config = dict(
    model='autoregressive pixel model',
    arch='transformer_decoder',
    layers=10,
    norm_position='pre',
    fused_qkv=True,
    bias='all',
    dropout=0.05,
    residual_init='none',
    optimizer='soap',
    beta2=0.95,
    beta1=0.9,
    shampoo_beta=0.95,
    precondition_frequency=25,
)
Rows from block 5 of a small autoregressive pixel model, named by matrix and row number. Rows with one number belong to one neuron. Each number is 200 + 30 x the weight over its row's rms, rounded and kept within 0 to 999. All counts start at 0. After the name is the row's rms in percent of the matrix's.
Before each neuron's rows are labels from the 100 images, of 14976, where the neuron reaches its highest value: "responds to" is what is common among them. Only what is clearly more common there than usual is listed. The data: stained colorectal tissue patches (NCT-CRC-HE-100K). In brackets: how many of the 100.
# fc1: MLP up (model.blocks.5.mlp.fc1.weight, 1024x256), inputs 128-255
# fc2: MLP down (model.blocks.5.mlp.fc2.weight, 256x1024, transposed), outputs 128-255

responds to: tissue: cancer-associated stroma (42)
fc1.283,093,190,199,224,191,196,223,265,142,176,248,237,221,232,195,215,181,225,187,174,164,197,195,113,162,201,180,183,257,191,175,208,224,225,235,228,202,190,258,164,223,224,191,200,223,268,168,208,227,208,262,171,166,231,196,242,197,195,140,197,177,265,190,222,202,233,230,233,210,219,208,191,187,205,157,222,173,220,210,194,212,219,170,139,210,242,154,205,180,208,208,195,231,176,232,218,170,191,227,218,253,183,200,219,206,149,201,198,172,176,223,167,207,173,188,188,243,136,145,206,171,179,195,180,160,170,236,255,155
fc2.283,099,206,196,171,216,212,200,165,262,242,254,206,179,198,240,191,218,129,168,226,245,227,198,249,168,213,223,205,181,186,218,181,199,223,186,169,203,166,183,212,161,207,198,165,173,258,204,197,254,247,207,262,195,195,176,252,189,207,195,154,200,184,231,198,203,241,248,179,225,230,221,189,223,188,205,228,239,185,176,183,200,221,231,162,168,192,237,202,178,183,221,240,117,138,218,185,166,189,145,208,151,195,219,257,173,194,235,252,208,201,223,156,232,187,197,218,237,218,258,238,172,153,163,150,201,235,205,180,232

responds to: tissue: adipose tissue (26)
fc1.191,104,202,237,136,217,253,277,229,192,238,214,213,194,200,181,213,217,227,239,238,187,201,212,217,221,173,196,204,218,226,214,235,177,146,211,229,250,191,169,192,206,164,244,212,185,191,251,210,202,216,159,205,218,198,209,272,223,180,207,214,194,159,185,156,192,225,178,174,221,189,241,222,175,203,203,157,184,210,245,263,198,182,201,231,173,204,198,188,204,229,230,236,257,201,164,173,199,211,247,219,180,224,187,206,219,174,183,198,166,199,190,215,213,193,264,240,200,231,223,193,222,239,165,138,250,203,218,213,220
fc2.191,097,182,192,244,175,176,187,215,202,205,200,149,200,217,222,196,199,189,144,187,235,154,221,198,223,183,172,196,235,150,167,187,185,176,200,223,169,229,247,161,251,221,170,213,210,235,154,203,126,213,262,251,208,198,218,157,172,165,200,275,203,137,230,200,186,235,159,184,169,217,188,190,233,229,198,231,206,196,190,155,220,231,224,209,245,231,199,226,157,218,207,182,179,199,163,271,226,184,199,202,174,153,242,137,229,188,196,198,185,173,161,268,223,190,134,182,218,184,167,167,219,182,208,210,226,181,149,180,256

responds to: tissue: mucus (37)
fc1.171,101,208,205,210,252,200,171,206,227,176,205,188,183,196,145,223,232,172,173,273,160,217,192,218,211,228,202,182,233,186,236,198,137,186,200,164,278,198,229,239,174,237,204,181,223,169,212,181,202,152,182,174,175,224,189,171,198,154,191,199,209,218,165,187,206,219,212,208,264,187,189,182,222,245,176,191,186,203,214,124,220,145,198,172,201,194,150,198,225,190,198,212,205,181,227,198,167,179,222,149,187,251,126,208,196,253,221,199,143,199,270,208,183,183,200,246,221,169,188,161,176,204,255,192,229,188,176,209,172
fc2.171,100,240,207,170,158,169,250,238,189,199,203,248,200,216,184,217,225,227,146,186,221,217,207,235,187,151,173,177,193,209,265,169,240,141,210,258,230,252,129,179,215,199,184,180,191,182,224,178,175,174,165,263,223,226,236,165,228,159,238,156,188,187,134,200,172,214,229,168,220,201,182,177,243,210,211,173,200,181,177,237,188,211,184,161,204,262,183,240,242,185,203,218,185,257,216,214,229,188,203,183,234,152,217,256,159,192,176,249,174,183,256,219,220,204,205,218,185,217,213,247,173,209,149,163,206,185,207,214,229

responds to: tissue: normal colon mucosa (45)
fc1.19,098,180,220,204,198,161,198,186,251,230,189,190,219,195,196,198,242,211,218,267,197,216,173,198,213,216,243,187,225,181,206,255,164,167,192,155,225,202,221,166,200,228,248,205,213,176,211,209,200,186,160,208,239,123,244,210,191,221,201,203,171,194,236,161,169,185,224,211,215,189,208,251,221,170,162,146,211,229,149,172,166,212,171,198,229,164,220,221,208,249,242,185,213,207,200,202,208,196,233,175,227,237,231,211,210,205,253,231,210,222,183,206,285,213,230,173,223,157,180,202,143,202,197,196,154,152,242,180,223
fc2.19,100,274,194,172,220,225,198,202,245,198,245,155,208,173,221,160,131,241,171,160,292,170,226,238,212,251,197,200,201,254,187,202,219,200,207,220,209,182,215,241,230,219,132,166,201,206,168,245,193,239,184,165,253,251,185,287,264,179,209,163,206,203,234,155,195,164,225,219,198,172,219,231,210,201,193,188,181,188,185,184,160,155,252,175,208,145,187,174,230,166,150,178,218,207,218,165,195,204,175,200,182,230,185,204,214,194,190,214,204,208,198,167,246,195,186,206,205,201,165,250,222,173,239,268,216,227,193,177,187

responds to: tissue: smooth muscle (35); tissue: mucus (27)
fc1.289,099,222,137,188,206,197,181,213,193,207,193,190,185,187,203,222,223,209,162,219,213,209,209,227,201,240,207,251,198,199,191,178,194,221,181,178,165,155,220,203,178,247,248,127,153,180,163,210,174,191,199,199,244,157,226,201,226,190,191,145,215,233,138,157,192,174,243,221,186,198,207,164,208,200,127,232,245,218,187,211,191,190,217,225,203,226,170,216,184,154,182,145,199,157,195,115,111,190,189,194,202,202,230,177,184,226,199,179,225,141,171,221,187,216,166,223,208,136,243,160,219,214,172,205,226,259,159,228,174
fc2.289,101,219,256,253,217,187,148,180,246,234,220,158,207,169,191,229,188,203,189,226,138,239,185,198,221,174,253,132,193,229,227,257,199,223,205,192,204,195,208,254,235,157,152,217,228,190,165,222,230,176,162,276,229,249,193,208,223,248,197,179,205,167,203,203,237,205,132,237,143,228,191,183,194,185,146,177,237,201,181,219,230,250,186,180,206,140,170,196,175,149,191,231,190,205,168,189,213,170,165,205,226,208,241,240,132,131,189,219,194,187,138,216,234,168,214,219,164,199,182,211,247,184,118,237,209,244,226,221,189

responds to: tissue: smooth muscle (33)
fc1.144,102,221,215,256,201,201,274,215,225,184,202,212,164,211,155,227,210,239,167,201,165,155,225,171,212,204,245,209,261,194,190,191,163,191,284,168,281,207,177,178,205,182,197,191,180,211,213,179,196,220,237,169,165,264,118,179,221,200,215,198,267,182,155,191,176,204,255,187,206,156,191,181,204,114,155,203,239,191,205,203,184,200,165,183,200,178,271,167,159,188,263,244,218,208,142,176,201,125,214,217,216,244,206,168,236,200,186,193,227,129,234,185,178,245,242,209,196,174,239,193,185,208,213,207,185,193,206,274,198
fc2.144,103,268,196,196,179,211,228,214,156,185,244,221,199,161,194,221,207,214,260,206,213,249,209,209,165,240,216,192,213,192,190,185,154,146,237,240,218,180,183,183,170,217,182,162,256,213,157,209,165,169,216,164,193,233,178,199,204,189,232,247,219,237,177,217,159,167,140,219,179,221,154,235,209,259,194,243,166,191,233,228,159,255,232,190,231,242,177,228,160,189,144,198,181,215,168,249,205,203,229,208,177,188,255,224,218,185,199,202,210,242,210,193,180,224,183,144,205,202,197,177,239,193,194,194,238,226,200,213,185

responds to: tissue: adipose tissue (30)
fc1.240,103,204,159,181,203,184,220,190,185,224,235,230,205,176,176,152,277,243,210,240,135,179,237,190,229,252,228,197,193,215,233,137,220,204,164,191,196,225,144,222,234,265,171,213,244,202,177,160,202,206,178,215,216,243,229,223,199,195,150,246,190,249,233,210,178,220,181,214,181,226,166,236,225,209,156,142,252,181,195,236,252,233,279,175,208,199,194,206,229,220,252,168,197,137,180,228,198,210,182,193,198,179,221,208,179,197,207,186,217,206,186,237,194,147,161,200,104,224,232,202,214,205,182,243,174,213,247,210,206
fc2.240,094,217,222,176,181,243,187,133,219,155,228,130,229,187,244,182,141,204,226,209,255,216,176,189,175,161,194,186,181,205,183,206,172,167,212,246,176,229,184,213,226,165,200,188,207,203,201,193,211,216,244,149,173,182,230,228,198,228,225,186,199,198,159,189,259,201,201,139,195,229,155,144,202,237,241,211,165,253,233,195,169,174,147,214,211,183,170,235,155,186,204,176,198,255,213,179,239,174,213,210,210,222,189,194,206,194,160,237,202,148,206,208,187,229,162,224,194,194,194,161,141,248,245,223,185,244,190,156,133

responds to: tissue: smooth muscle (55)
fc1.4,103,130,214,271,181,209,215,181,216,159,221,208,242,170,183,256,173,238,178,206,140,211,189,234,169,161,193,236,254,163,189,235,145,159,214,167,173,252,203,207,207,178,178,211,262,172,166,208,222,238,183,168,179,244,163,190,146,214,187,215,204,200,169,208,186,192,193,167,201,173,225,191,204,193,178,188,187,154,227,230,195,159,202,191,195,176,175,193,234,226,228,270,234,182,176,222,239,193,182,164,179,186,205,254,218,234,175,251,208,190,248,208,222,153,186,227,245,179,201,212,198,216,248,206,181,248,162,237,210
fc2.4,091,167,227,163,223,207,213,196,244,196,183,198,239,242,235,173,172,191,199,194,157,208,209,172,182,248,161,129,218,208,199,200,223,183,242,212,234,234,159,179,150,242,178,271,191,208,200,211,197,202,235,146,139,221,223,107,220,193,193,225,197,176,175,209,239,220,168,215,198,218,183,232,207,218,263,215,181,189,192,289,117,157,168,213,229,213,217,249,191,182,214,174,195,225,169,191,250,197,215,180,191,202,185,181,222,227,199,231,226,203,182,213,209,240,226,177,155,205,185,194,149,197,221,207,215,250,191,181,167

responds to: tissue: tumour epithelium (53); tissue: lymphocytes (35)
fc1.645,095,181,191,240,141,209,173,174,121,195,213,202,225,138,211,158,201,161,242,234,165,199,197,172,146,199,228,213,168,184,213,165,204,236,263,225,216,197,230,243,158,105,209,205,223,237,155,238,216,181,225,214,146,207,187,131,204,169,203,168,209,165,195,227,173,184,243,184,211,183,192,187,159,189,159,184,245,243,264,223,212,207,184,197,169,199,155,174,119,178,232,186,200,194,212,184,171,229,190,223,190,203,244,187,239,260,223,229,201,255,273,228,167,243,195,174,180,194,195,240,230,209,240,192,193,170,166,228,240
fc2.645,106,233,195,167,208,228,205,214,236,179,223,199,155,200,216,155,182,201,171,226,278,195,165,239,278,219,153,189,196,200,247,242,196,202,184,194,198,235,190,179,204,171,220,171,208,184,203,170,135,192,239,170,258,155,226,200,203,217,249,219,162,118,186,228,185,230,212,212,231,204,206,196,228,184,259,254,181,225,201,169,190,152,231,175,180,226,216,183,190,248,223,175,183,139,215,194,228,236,227,170,192,172,188,211,162,203,171,205,187,129,164,194,233,154,200,210,216,153,172,209,220,227,237,227,158,258,190,176,167

responds to: tissue: lymphocytes (35)
fc1.412,103,222,202,205,189,169,216,223,216,152,229,208,194,177,166,265,169,199,210,163,170,209,245,199,171,201,212,194,160,227,140,192,179,212,219,151,147,231,217,173,225,135,223,187,216,199,203,241,189,130,233,249,161,185,198,200,176,198,212,185,230,225,196,192,205,176,187,197,184,233,180,178,231,144,185,204,148,213,188,212,225,124,204,128,193,226,175,211,156,169,224,224,204,260,231,171,202,173,168,204,192,202,203,174,217,191,202,218,142,240,174,221,160,194,118,158,206,170,208,248,208,172,168,190,200,202,156,206,219
fc2.412,107,196,193,211,222,197,170,172,245,199,227,203,205,187,224,135,147,213,252,195,194,199,221,253,156,206,183,190,239,221,168,209,227,202,156,236,154,171,165,180,194,243,228,206,226,180,174,145,230,233,241,192,193,188,232,176,252,157,176,179,162,173,165,181,202,220,204,256,185,210,171,190,234,199,215,234,156,176,192,246,192,237,206,245,204,232,221,214,191,204,171,219,178,178,192,201,181,179,174,224,202,146,205,157,233,196,222,192,198,181,197,203,180,180,186,224,193,244,177,242,192,221,176,207,166,174,231,225,219

responds to: tissue: mucus (32); tissue: normal colon mucosa (29)
fc1.295,095,235,226,169,139,148,215,224,216,163,197,186,217,198,208,275,163,146,213,144,197,202,182,223,160,229,183,208,236,211,205,223,183,218,225,187,167,199,249,180,185,217,218,189,243,206,224,238,284,185,202,245,170,202,223,154,186,218,210,209,209,202,165,175,183,212,241,217,221,214,212,194,211,191,164,205,177,192,201,188,203,202,201,181,213,163,153,211,208,186,226,170,223,218,231,193,166,250,235,178,193,186,183,225,288,267,227,177,248,195,171,223,220,203,190,150,193,201,242,262,257,224,210,173,166,219,263,209,207
fc2.295,099,197,197,241,267,203,258,210,166,199,206,226,192,253,225,202,204,217,172,209,209,198,174,175,184,182,207,185,185,224,252,194,245,229,141,173,208,225,208,201,220,210,218,156,253,196,207,220,201,174,233,147,216,222,187,168,206,158,232,155,193,171,193,176,175,215,176,216,218,176,233,186,145,209,236,192,195,182,169,205,212,219,182,246,221,211,230,225,141,203,192,223,256,236,161,173,229,203,135,172,143,215,180,183,221,219,175,205,235,193,257,279,256,185,158,199,199,219,210,166,179,226,197,202,165,207,180,181,192

responds to: tissue: adipose tissue (66)
fc1.685,103,256,196,186,161,198,196,203,232,236,165,166,185,207,167,230,188,219,183,157,184,179,191,137,208,164,210,200,221,201,213,226,180,205,170,203,167,232,178,193,212,162,150,212,207,105,215,165,215,170,185,160,127,212,202,208,174,191,172,178,227,237,181,176,113,138,147,142,187,237,197,193,180,243,186,186,229,183,217,194,282,197,213,203,186,205,230,204,224,221,232,211,152,211,165,204,187,212,153,193,200,206,227,188,183,222,186,218,138,237,199,189,217,215,225,140,208,208,215,194,161,166,226,220,216,149,194,228,195
fc2.685,099,227,239,228,216,181,179,212,143,189,210,145,183,161,182,197,175,192,243,240,184,210,158,223,162,232,211,164,184,183,216,249,240,224,213,196,202,172,219,213,218,245,263,220,245,185,203,149,264,191,184,196,227,194,180,209,209,175,237,194,148,204,168,189,232,218,234,215,167,240,237,230,263,163,191,250,173,172,174,196,163,187,211,198,219,189,218,201,199,174,190,236,208,201,188,199,186,219,211,213,179,201,176,206,200,244,198,192,200,184,139,215,223,186,193,199,218,261,210,203,160,163,170,174,217,238,148,126,190

responds to: tissue: mucus (42); tissue: normal colon mucosa (37)
fc1.269,102,221,178,179,201,223,195,235,202,181,217,153,204,191,199,225,190,151,209,183,154,212,153,195,197,197,244,212,213,169,167,179,194,200,203,129,213,277,229,232,233,163,212,212,219,131,241,162,133,200,207,222,231,151,172,144,233,216,190,224,175,196,269,243,220,220,186,211,182,225,132,158,205,207,213,203,135,190,200,181,141,182,224,167,223,211,206,180,189,236,234,181,167,249,204,197,169,157,222,196,205,211,190,194,226,148,207,234,243,192,190,280,177,208,149,149,194,184,196,175,215,195,169,219,211,168,210,195,195
fc2.269,105,130,211,222,192,184,219,218,205,254,195,193,190,179,215,226,168,257,220,223,207,164,187,173,153,212,216,212,201,213,210,182,238,176,198,195,211,196,211,138,221,155,89,207,224,241,156,206,170,209,140,222,243,211,212,186,213,195,254,159,176,216,188,162,175,204,188,211,244,226,186,205,231,236,184,253,165,191,217,214,155,222,154,228,185,237,180,211,208,179,165,257,216,179,186,213,184,248,188,208,204,160,178,180,214,261,167,171,245,227,163,154,253,176,229,175,139,226,205,188,172,205,195,184,196,229,217,201,255

responds to: tissue: smooth muscle (31); tissue: normal colon mucosa (26)
fc1.126,091,192,154,164,169,144,171,204,204,237,199,224,159,229,148,223,172,226,214,185,191,211,180,190,247,256,192,233,265,239,159,223,217,232,234,206,214,209,217,208,203,206,222,162,222,263,187,210,226,157,221,172,206,170,185,194,222,188,176,187,220,193,175,226,190,180,198,212,219,240,221,245,165,206,132,223,212,209,249,200,204,137,228,188,215,204,224,243,190,167,194,167,192,233,230,187,196,202,174,222,259,171,175,263,178,178,181,194,194,197,180,196,244,177,179,213,226,196,192,230,205,231,212,206,190,222,141,230,239
fc2.126,091,271,254,244,161,197,203,255,173,144,190,234,202,198,255,138,200,232,182,163,180,153,199,230,212,211,182,188,214,155,195,195,209,185,194,180,155,248,202,192,217,233,195,125,204,196,181,186,188,181,189,246,207,235,152,205,151,201,241,213,232,218,216,193,175,238,236,200,233,174,236,226,197,183,215,190,227,231,187,135,230,242,206,142,170,158,187,181,238,245,196,243,164,219,229,263,191,186,228,176,117,177,189,226,187,212,218,206,242,252,203,257,153,230,257,226,206,211,166,206,210,184,185,185,174,245,171,213,187

responds to: tissue: adipose tissue (50)
fc1.355,099,180,214,203,222,239,196,224,204,191,205,176,129,212,189,212,176,222,244,244,176,206,253,136,161,284,172,204,210,214,213,220,219,210,229,173,174,225,217,196,155,171,197,212,228,186,179,113,230,175,213,207,192,164,208,250,213,189,184,167,233,232,228,190,121,199,162,136,192,238,171,199,189,184,194,140,244,178,226,185,229,208,181,228,212,201,171,216,193,216,231,234,183,206,212,182,145,230,163,155,218,152,250,165,257,187,220,187,171,224,187,210,174,201,186,124,226,182,218,230,190,208,250,212,197,145,220,240,182
fc2.355,092,181,254,258,241,242,244,159,228,194,209,210,183,127,177,204,186,184,164,198,212,210,180,214,197,218,218,178,198,144,187,212,244,195,208,229,221,226,250,247,238,199,225,260,202,171,192,194,210,171,235,198,187,194,195,221,179,173,177,186,159,177,193,228,241,239,213,153,127,239,172,169,221,188,232,290,133,161,240,200,203,186,196,246,181,195,249,189,152,177,203,163,231,234,180,189,214,181,143,163,216,185,194,227,210,240,220,211,194,192,145,218,144,192,207,205,182,218,199,213,150,155,151,159,202,198,143,176,201

responds to: tissue: normal colon mucosa (37)
fc1.684,098,150,227,207,176,194,225,204,190,130,211,198,234,201,178,196,205,220,221,205,236,224,190,199,205,217,219,209,207,209,223,235,216,216,258,182,202,219,120,245,201,146,242,221,211,261,166,207,152,167,230,214,223,193,220,198,173,227,167,210,225,182,183,199,200,174,219,173,134,195,182,201,218,207,222,178,183,255,166,218,182,234,210,155,269,200,198,207,217,206,177,197,205,202,227,198,196,173,261,221,138,167,158,272,187,248,188,184,270,164,134,229,259,215,187,244,235,203,203,215,229,206,201,191,151,256,225,119,193
fc2.684,103,230,217,209,139,196,176,181,199,203,177,159,173,243,176,215,180,241,186,202,166,184,235,250,196,201,220,208,119,205,205,172,212,197,200,207,226,167,216,237,227,212,246,178,195,101,224,147,217,193,216,194,144,223,169,224,215,226,164,229,178,189,216,199,205,193,208,259,187,219,241,185,187,201,137,209,203,193,186,249,215,157,210,247,180,212,192,188,163,175,153,231,238,198,215,160,201,176,184,209,207,229,191,176,231,179,280,207,194,172,218,219,215,211,275,185,173,125,192,249,184,183,190,253,242,224,205,157,224

responds to: tissue: adipose tissue (34)
fc1.71,103,185,217,183,173,259,208,246,230,218,208,246,245,203,244,220,265,192,190,196,205,185,223,185,243,171,210,197,228,217,204,201,231,252,203,189,186,210,186,170,194,182,198,199,173,163,217,179,195,144,166,215,210,196,158,231,179,219,209,262,263,210,149,159,262,238,226,172,220,204,153,227,170,162,144,157,226,168,206,194,190,287,210,244,174,261,180,180,213,169,206,203,190,232,158,226,250,175,225,203,227,236,181,231,230,165,158,177,139,176,173,158,229,206,204,188,226,214,220,201,238,262,218,189,211,180,237,231,184
fc2.71,099,229,240,162,202,207,178,169,162,216,158,163,278,239,213,186,187,172,181,208,171,174,197,226,258,184,172,176,203,133,211,188,227,148,186,236,164,216,224,211,230,233,205,139,263,228,169,200,161,163,190,195,190,204,212,199,170,191,206,206,216,169,236,198,130,186,149,194,165,203,286,191,164,236,241,222,201,209,170,217,187,85,142,167,219,233,194,134,188,181,202,200,150,187,224,131,171,174,178,238,168,181,246,200,173,190,230,165,185,195,257,199,205,229,184,198,199,237,213,229,160,194,210,182,274,203,208,222,201

responds to: tissue: lymphocytes (71)
fc1.762,098,189,220,240,257,231,196,214,230,210,213,149,166,175,193,194,205,185,152,212,204,222,185,171,162,169,260,198,231,224,195,244,226,202,289,231,245,154,188,211,202,197,224,187,209,208,232,207,298,206,187,268,145,159,234,253,170,176,194,154,172,222,197,224,231,212,232,155,221,190,192,165,170,199,236,188,214,231,209,133,223,223,186,234,207,233,174,162,218,241,182,223,140,213,183,237,173,218,216,234,154,185,174,253,198,242,149,215,201,230,203,221,206,188,204,204,199,259,200,221,199,202,237,198,253,249,225,238,172
fc2.762,086,206,161,206,225,199,195,193,212,203,146,206,132,235,262,193,213,196,270,184,169,200,242,180,160,244,241,241,222,162,265,165,158,190,219,233,227,195,188,174,191,214,187,178,161,157,248,166,201,178,193,197,242,255,147,249,209,210,205,217,222,163,229,244,201,247,225,208,235,225,197,235,244,219,196,224,267,213,244,213,240,210,186,200,176,213,205,172,198,211,186,218,200,227,248,199,171,255,223,175,211,245,182,210,204,189,182,211,243,182,193,159,230,166,201,177,182,201,155,162,251,243,180,229,155,223,210,202,201

responds to: tissue: normal colon mucosa (47); tissue: tumour epithelium (34)
fc1.482,109,176,186,185,194,166,159,186,241,135,214,171,202,168,209,151,250,198,169,209,188,185,179,211,259,144,192,195,227,182,237,222,232,174,179,213,176,174,201,198,162,223,221,239,241,164,193,211,208,186,145,275,208,220,237,197,209,210,189,214,203,243,218,145,125,187,165,156,209,160,208,179,213,258,213,216,189,143,233,238,221,224,181,215,250,192,172,191,206,192,238,200,208,171,164,192,176,207,247,260,212,186,201,186,178,168,218,222,158,206,224,215,281,155,238,202,151,140,225,151,185,241,164,183,235,207,206,167,227
fc2.482,104,220,250,224,188,228,191,206,174,221,176,187,192,278,169,184,231,231,216,213,206,169,215,229,177,238,243,190,120,202,180,195,178,227,224,199,221,156,238,222,166,174,189,214,241,177,154,246,183,201,212,199,245,194,198,148,189,179,198,261,228,202,217,188,184,201,158,204,195,238,216,186,206,173,248,206,218,194,235,186,221,155,214,167,167,173,161,229,155,182,177,172,212,236,192,208,249,185,218,168,192,209,244,205,220,249,186,190,196,192,251,200,214,187,258,200,203,215,221,175,234,236,199,254,195,192,200,241,172

responds to: tissue: smooth muscle (34)
fc1.186,103,213,156,159,187,208,149,205,205,204,173,191,149,212,219,201,204,175,175,201,190,198,184,157,175,240,236,177,251,259,140,181,211,195,244,227,260,222,164,224,178,162,183,225,230,219,186,232,188,187,233,140,212,129,228,201,174,205,190,203,255,236,220,193,189,181,195,195,199,160,184,244,222,179,190,199,183,240,200,219,126,203,199,132,176,199,193,223,141,192,187,196,194,224,233,200,211,233,201,198,133,191,183,174,179,202,202,209,179,227,219,179,223,205,146,229,189,195,204,211,217,205,185,180,220,173,232,192,176
fc2.186,103,170,198,206,179,205,230,195,218,209,180,246,215,211,146,221,217,157,148,226,193,192,155,218,181,234,172,229,142,192,191,203,182,176,193,161,186,197,218,185,218,196,176,237,173,175,177,208,164,210,142,170,208,234,166,242,215,215,169,275,149,220,210,238,197,181,214,233,233,190,207,169,160,182,224,225,217,176,210,221,144,234,188,195,186,266,196,173,199,225,194,221,194,169,235,195,171,225,258,170,224,210,211,136,171,169,220,154,237,231,211,211,163,210,218,270,216,115,249,184,169,152,167,251,179,233,150,197,223

responds to: tissue: tumour epithelium (48)
fc1.707,099,192,166,210,199,196,227,253,180,182,210,214,172,198,246,162,178,226,185,217,202,182,221,216,156,211,236,234,202,176,211,194,228,183,187,168,195,210,176,191,191,127,213,195,226,221,184,197,175,224,246,197,198,225,205,220,152,180,169,187,262,197,186,229,228,177,157,211,219,228,158,175,204,212,194,216,187,202,185,201,203,177,204,166,232,192,232,205,185,213,254,229,199,208,196,226,193,203,157,219,224,260,182,216,235,216,202,212,199,237,262,246,226,252,201,227,178,185,170,257,176,206,248,189,210,245,195,192,195
fc2.707,093,236,182,199,181,204,144,183,198,207,214,207,187,208,188,223,233,156,228,203,210,225,195,191,218,218,158,222,239,244,241,200,204,154,200,270,180,222,150,204,215,195,188,217,156,197,167,235,212,213,224,229,183,186,140,206,235,211,232,228,197,205,239,234,235,204,142,212,203,235,204,209,231,233,226,179,264,176,162,285,164,162,177,244,172,144,219,222,164,208,220,221,136,265,174,154,183,202,175,198,142,230,211,219,161,185,208,217,203,175,171,200,194,180,172,224,273,188,210,267,208,229,157,233,150,166,201,217,149

responds to: tissue: smooth muscle (34)
fc1.352,103,197,165,167,163,203,165,222,219,167,167,223,223,188,187,213,149,192,177,205,224,154,182,173,215,223,239,171,195,187,174,229,201,232,240,195,219,192,238,182,219,150,174,183,259,164,237,221,216,232,172,187,210,166,203,157,146,177,196,187,208,217,243,205,223,189,175,156,226,240,140,182,192,223,190,163,152,151,192,209,265,211,259,155,202,215,217,167,226,192,229,193,215,226,158,220,216,163,133,231,228,169,228,157,147,185,169,241,165,232,168,166,165,195,236,211,232,225,215,251,156,173,174,268,141,217,194,151,156
fc2.352,095,226,250,232,180,193,179,221,220,232,221,205,167,161,209,169,200,210,185,247,243,162,214,249,168,209,200,208,210,198,163,227,199,228,234,222,170,143,189,194,190,228,132,172,271,233,167,157,263,200,168,233,140,192,182,215,192,183,213,194,180,200,191,203,211,208,176,183,205,211,200,234,237,200,213,208,160,153,171,171,172,212,182,183,211,196,228,191,211,199,137,228,191,205,172,212,170,177,210,244,216,189,186,206,261,187,197,206,149,220,174,197,180,160,234,181,203,217,189,237,226,264,204,171,203,235,238,183,186

responds to: tissue: adipose tissue (27)
fc1.466,098,199,170,207,194,208,261,189,231,205,203,176,177,175,179,210,169,209,197,180,232,189,247,173,192,231,215,180,214,232,166,196,198,231,211,156,244,239,205,197,173,201,194,229,128,191,162,154,258,255,180,216,144,194,198,187,149,200,214,159,204,174,189,146,202,195,234,127,227,206,154,189,283,180,178,247,222,246,170,244,256,203,219,251,172,203,213,149,172,254,180,230,251,206,149,161,232,226,183,230,237,207,221,238,230,210,212,200,201,168,194,191,195,210,222,187,215,204,169,215,245,217,239,199,169,234,176,224,217
fc2.466,104,228,187,215,134,205,216,137,172,167,209,184,205,234,181,226,226,203,208,172,187,188,250,198,201,208,253,259,160,155,188,112,174,145,219,251,162,162,193,203,185,195,196,186,208,207,158,191,239,154,225,166,218,208,211,210,234,192,230,198,182,156,211,143,235,238,172,201,180,164,174,165,182,183,207,214,146,254,204,222,170,188,198,220,196,198,191,188,194,190,231,212,203,206,121,158,171,212,223,212,200,215,243,245,196,191,266,145,184,262,168,186,168,223,212,181,247,240,198,175,208,235,178,195,186,243,220,232,167

responds to: tissue: cancer-associated stroma (32)
fc1.427,110,198,180,216,222,206,140,245,158,241,234,218,243,243,238,228,200,192,250,215,233,206,177,214,187,238,207,232,240,201,174,218,123,188,249,203,165,212,213,186,181,211,170,180,213,176,204,241,170,182,181,191,201,175,192,175,192,187,234,145,206,172,224,240,234,225,239,191,247,227,169,181,153,198,215,216,202,210,178,257,207,212,238,158,162,168,129,185,211,188,258,186,118,269,209,240,191,229,248,206,167,230,186,245,184,171,210,166,213,208,214,159,245,172,174,172,200,181,131,154,195,147,242,160,237,166,210,215,202
fc2.427,100,239,196,213,207,241,236,196,234,161,211,256,232,138,245,220,200,240,149,189,204,225,245,196,173,176,213,142,194,200,187,170,251,176,239,166,174,196,210,162,254,190,179,156,181,228,202,156,210,185,230,145,188,177,221,164,218,197,226,190,215,199,178,219,242,193,178,219,172,227,207,209,207,222,213,198,191,201,186,249,219,209,190,171,176,186,213,170,171,194,255,234,226,223,205,164,196,279,138,202,208,206,240,245,164,211,259,199,230,209,217,219,174,248,168,183,200,169,192,191,118,184,169,258,253,173,229,212,155

responds to: tissue: adipose tissue (43)
fc1.304,100,180,225,155,154,223,229,197,149,166,175,209,235,170,216,153,183,169,211,263,172,258,177,206,192,190,184,222,226,182,170,186,79,171,174,201,164,234,161,231,167,187,174,173,202,181,188,155,216,142,191,236,188,187,159,170,187,216,187,170,192,133,212,183,184,242,181,200,246,228,195,175,212,149,161,195,210,184,207,159,213,213,186,145,156,215,189,174,207,210,185,182,190,185,150,168,211,198,210,195,198,188,208,154,218,188,168,161,209,159,151,213,180,150,222,171,260,225,244,187,190,213,146,212,202,176,224,192,233
fc2.304,096,283,175,203,191,214,188,223,207,201,193,217,199,249,230,234,191,213,182,140,195,202,233,183,216,197,204,259,252,221,220,167,226,207,176,189,253,173,217,244,167,148,207,222,163,207,244,195,207,174,229,184,192,249,183,214,220,148,220,206,245,225,163,148,149,230,198,161,187,149,206,173,181,256,212,164,210,206,238,209,211,218,214,161,233,256,195,196,173,218,171,202,184,182,183,246,228,173,250,195,180,143,157,162,223,225,170,190,153,235,173,196,208,240,175,202,187,238,173,190,167,235,155,176,198,238,154,198,188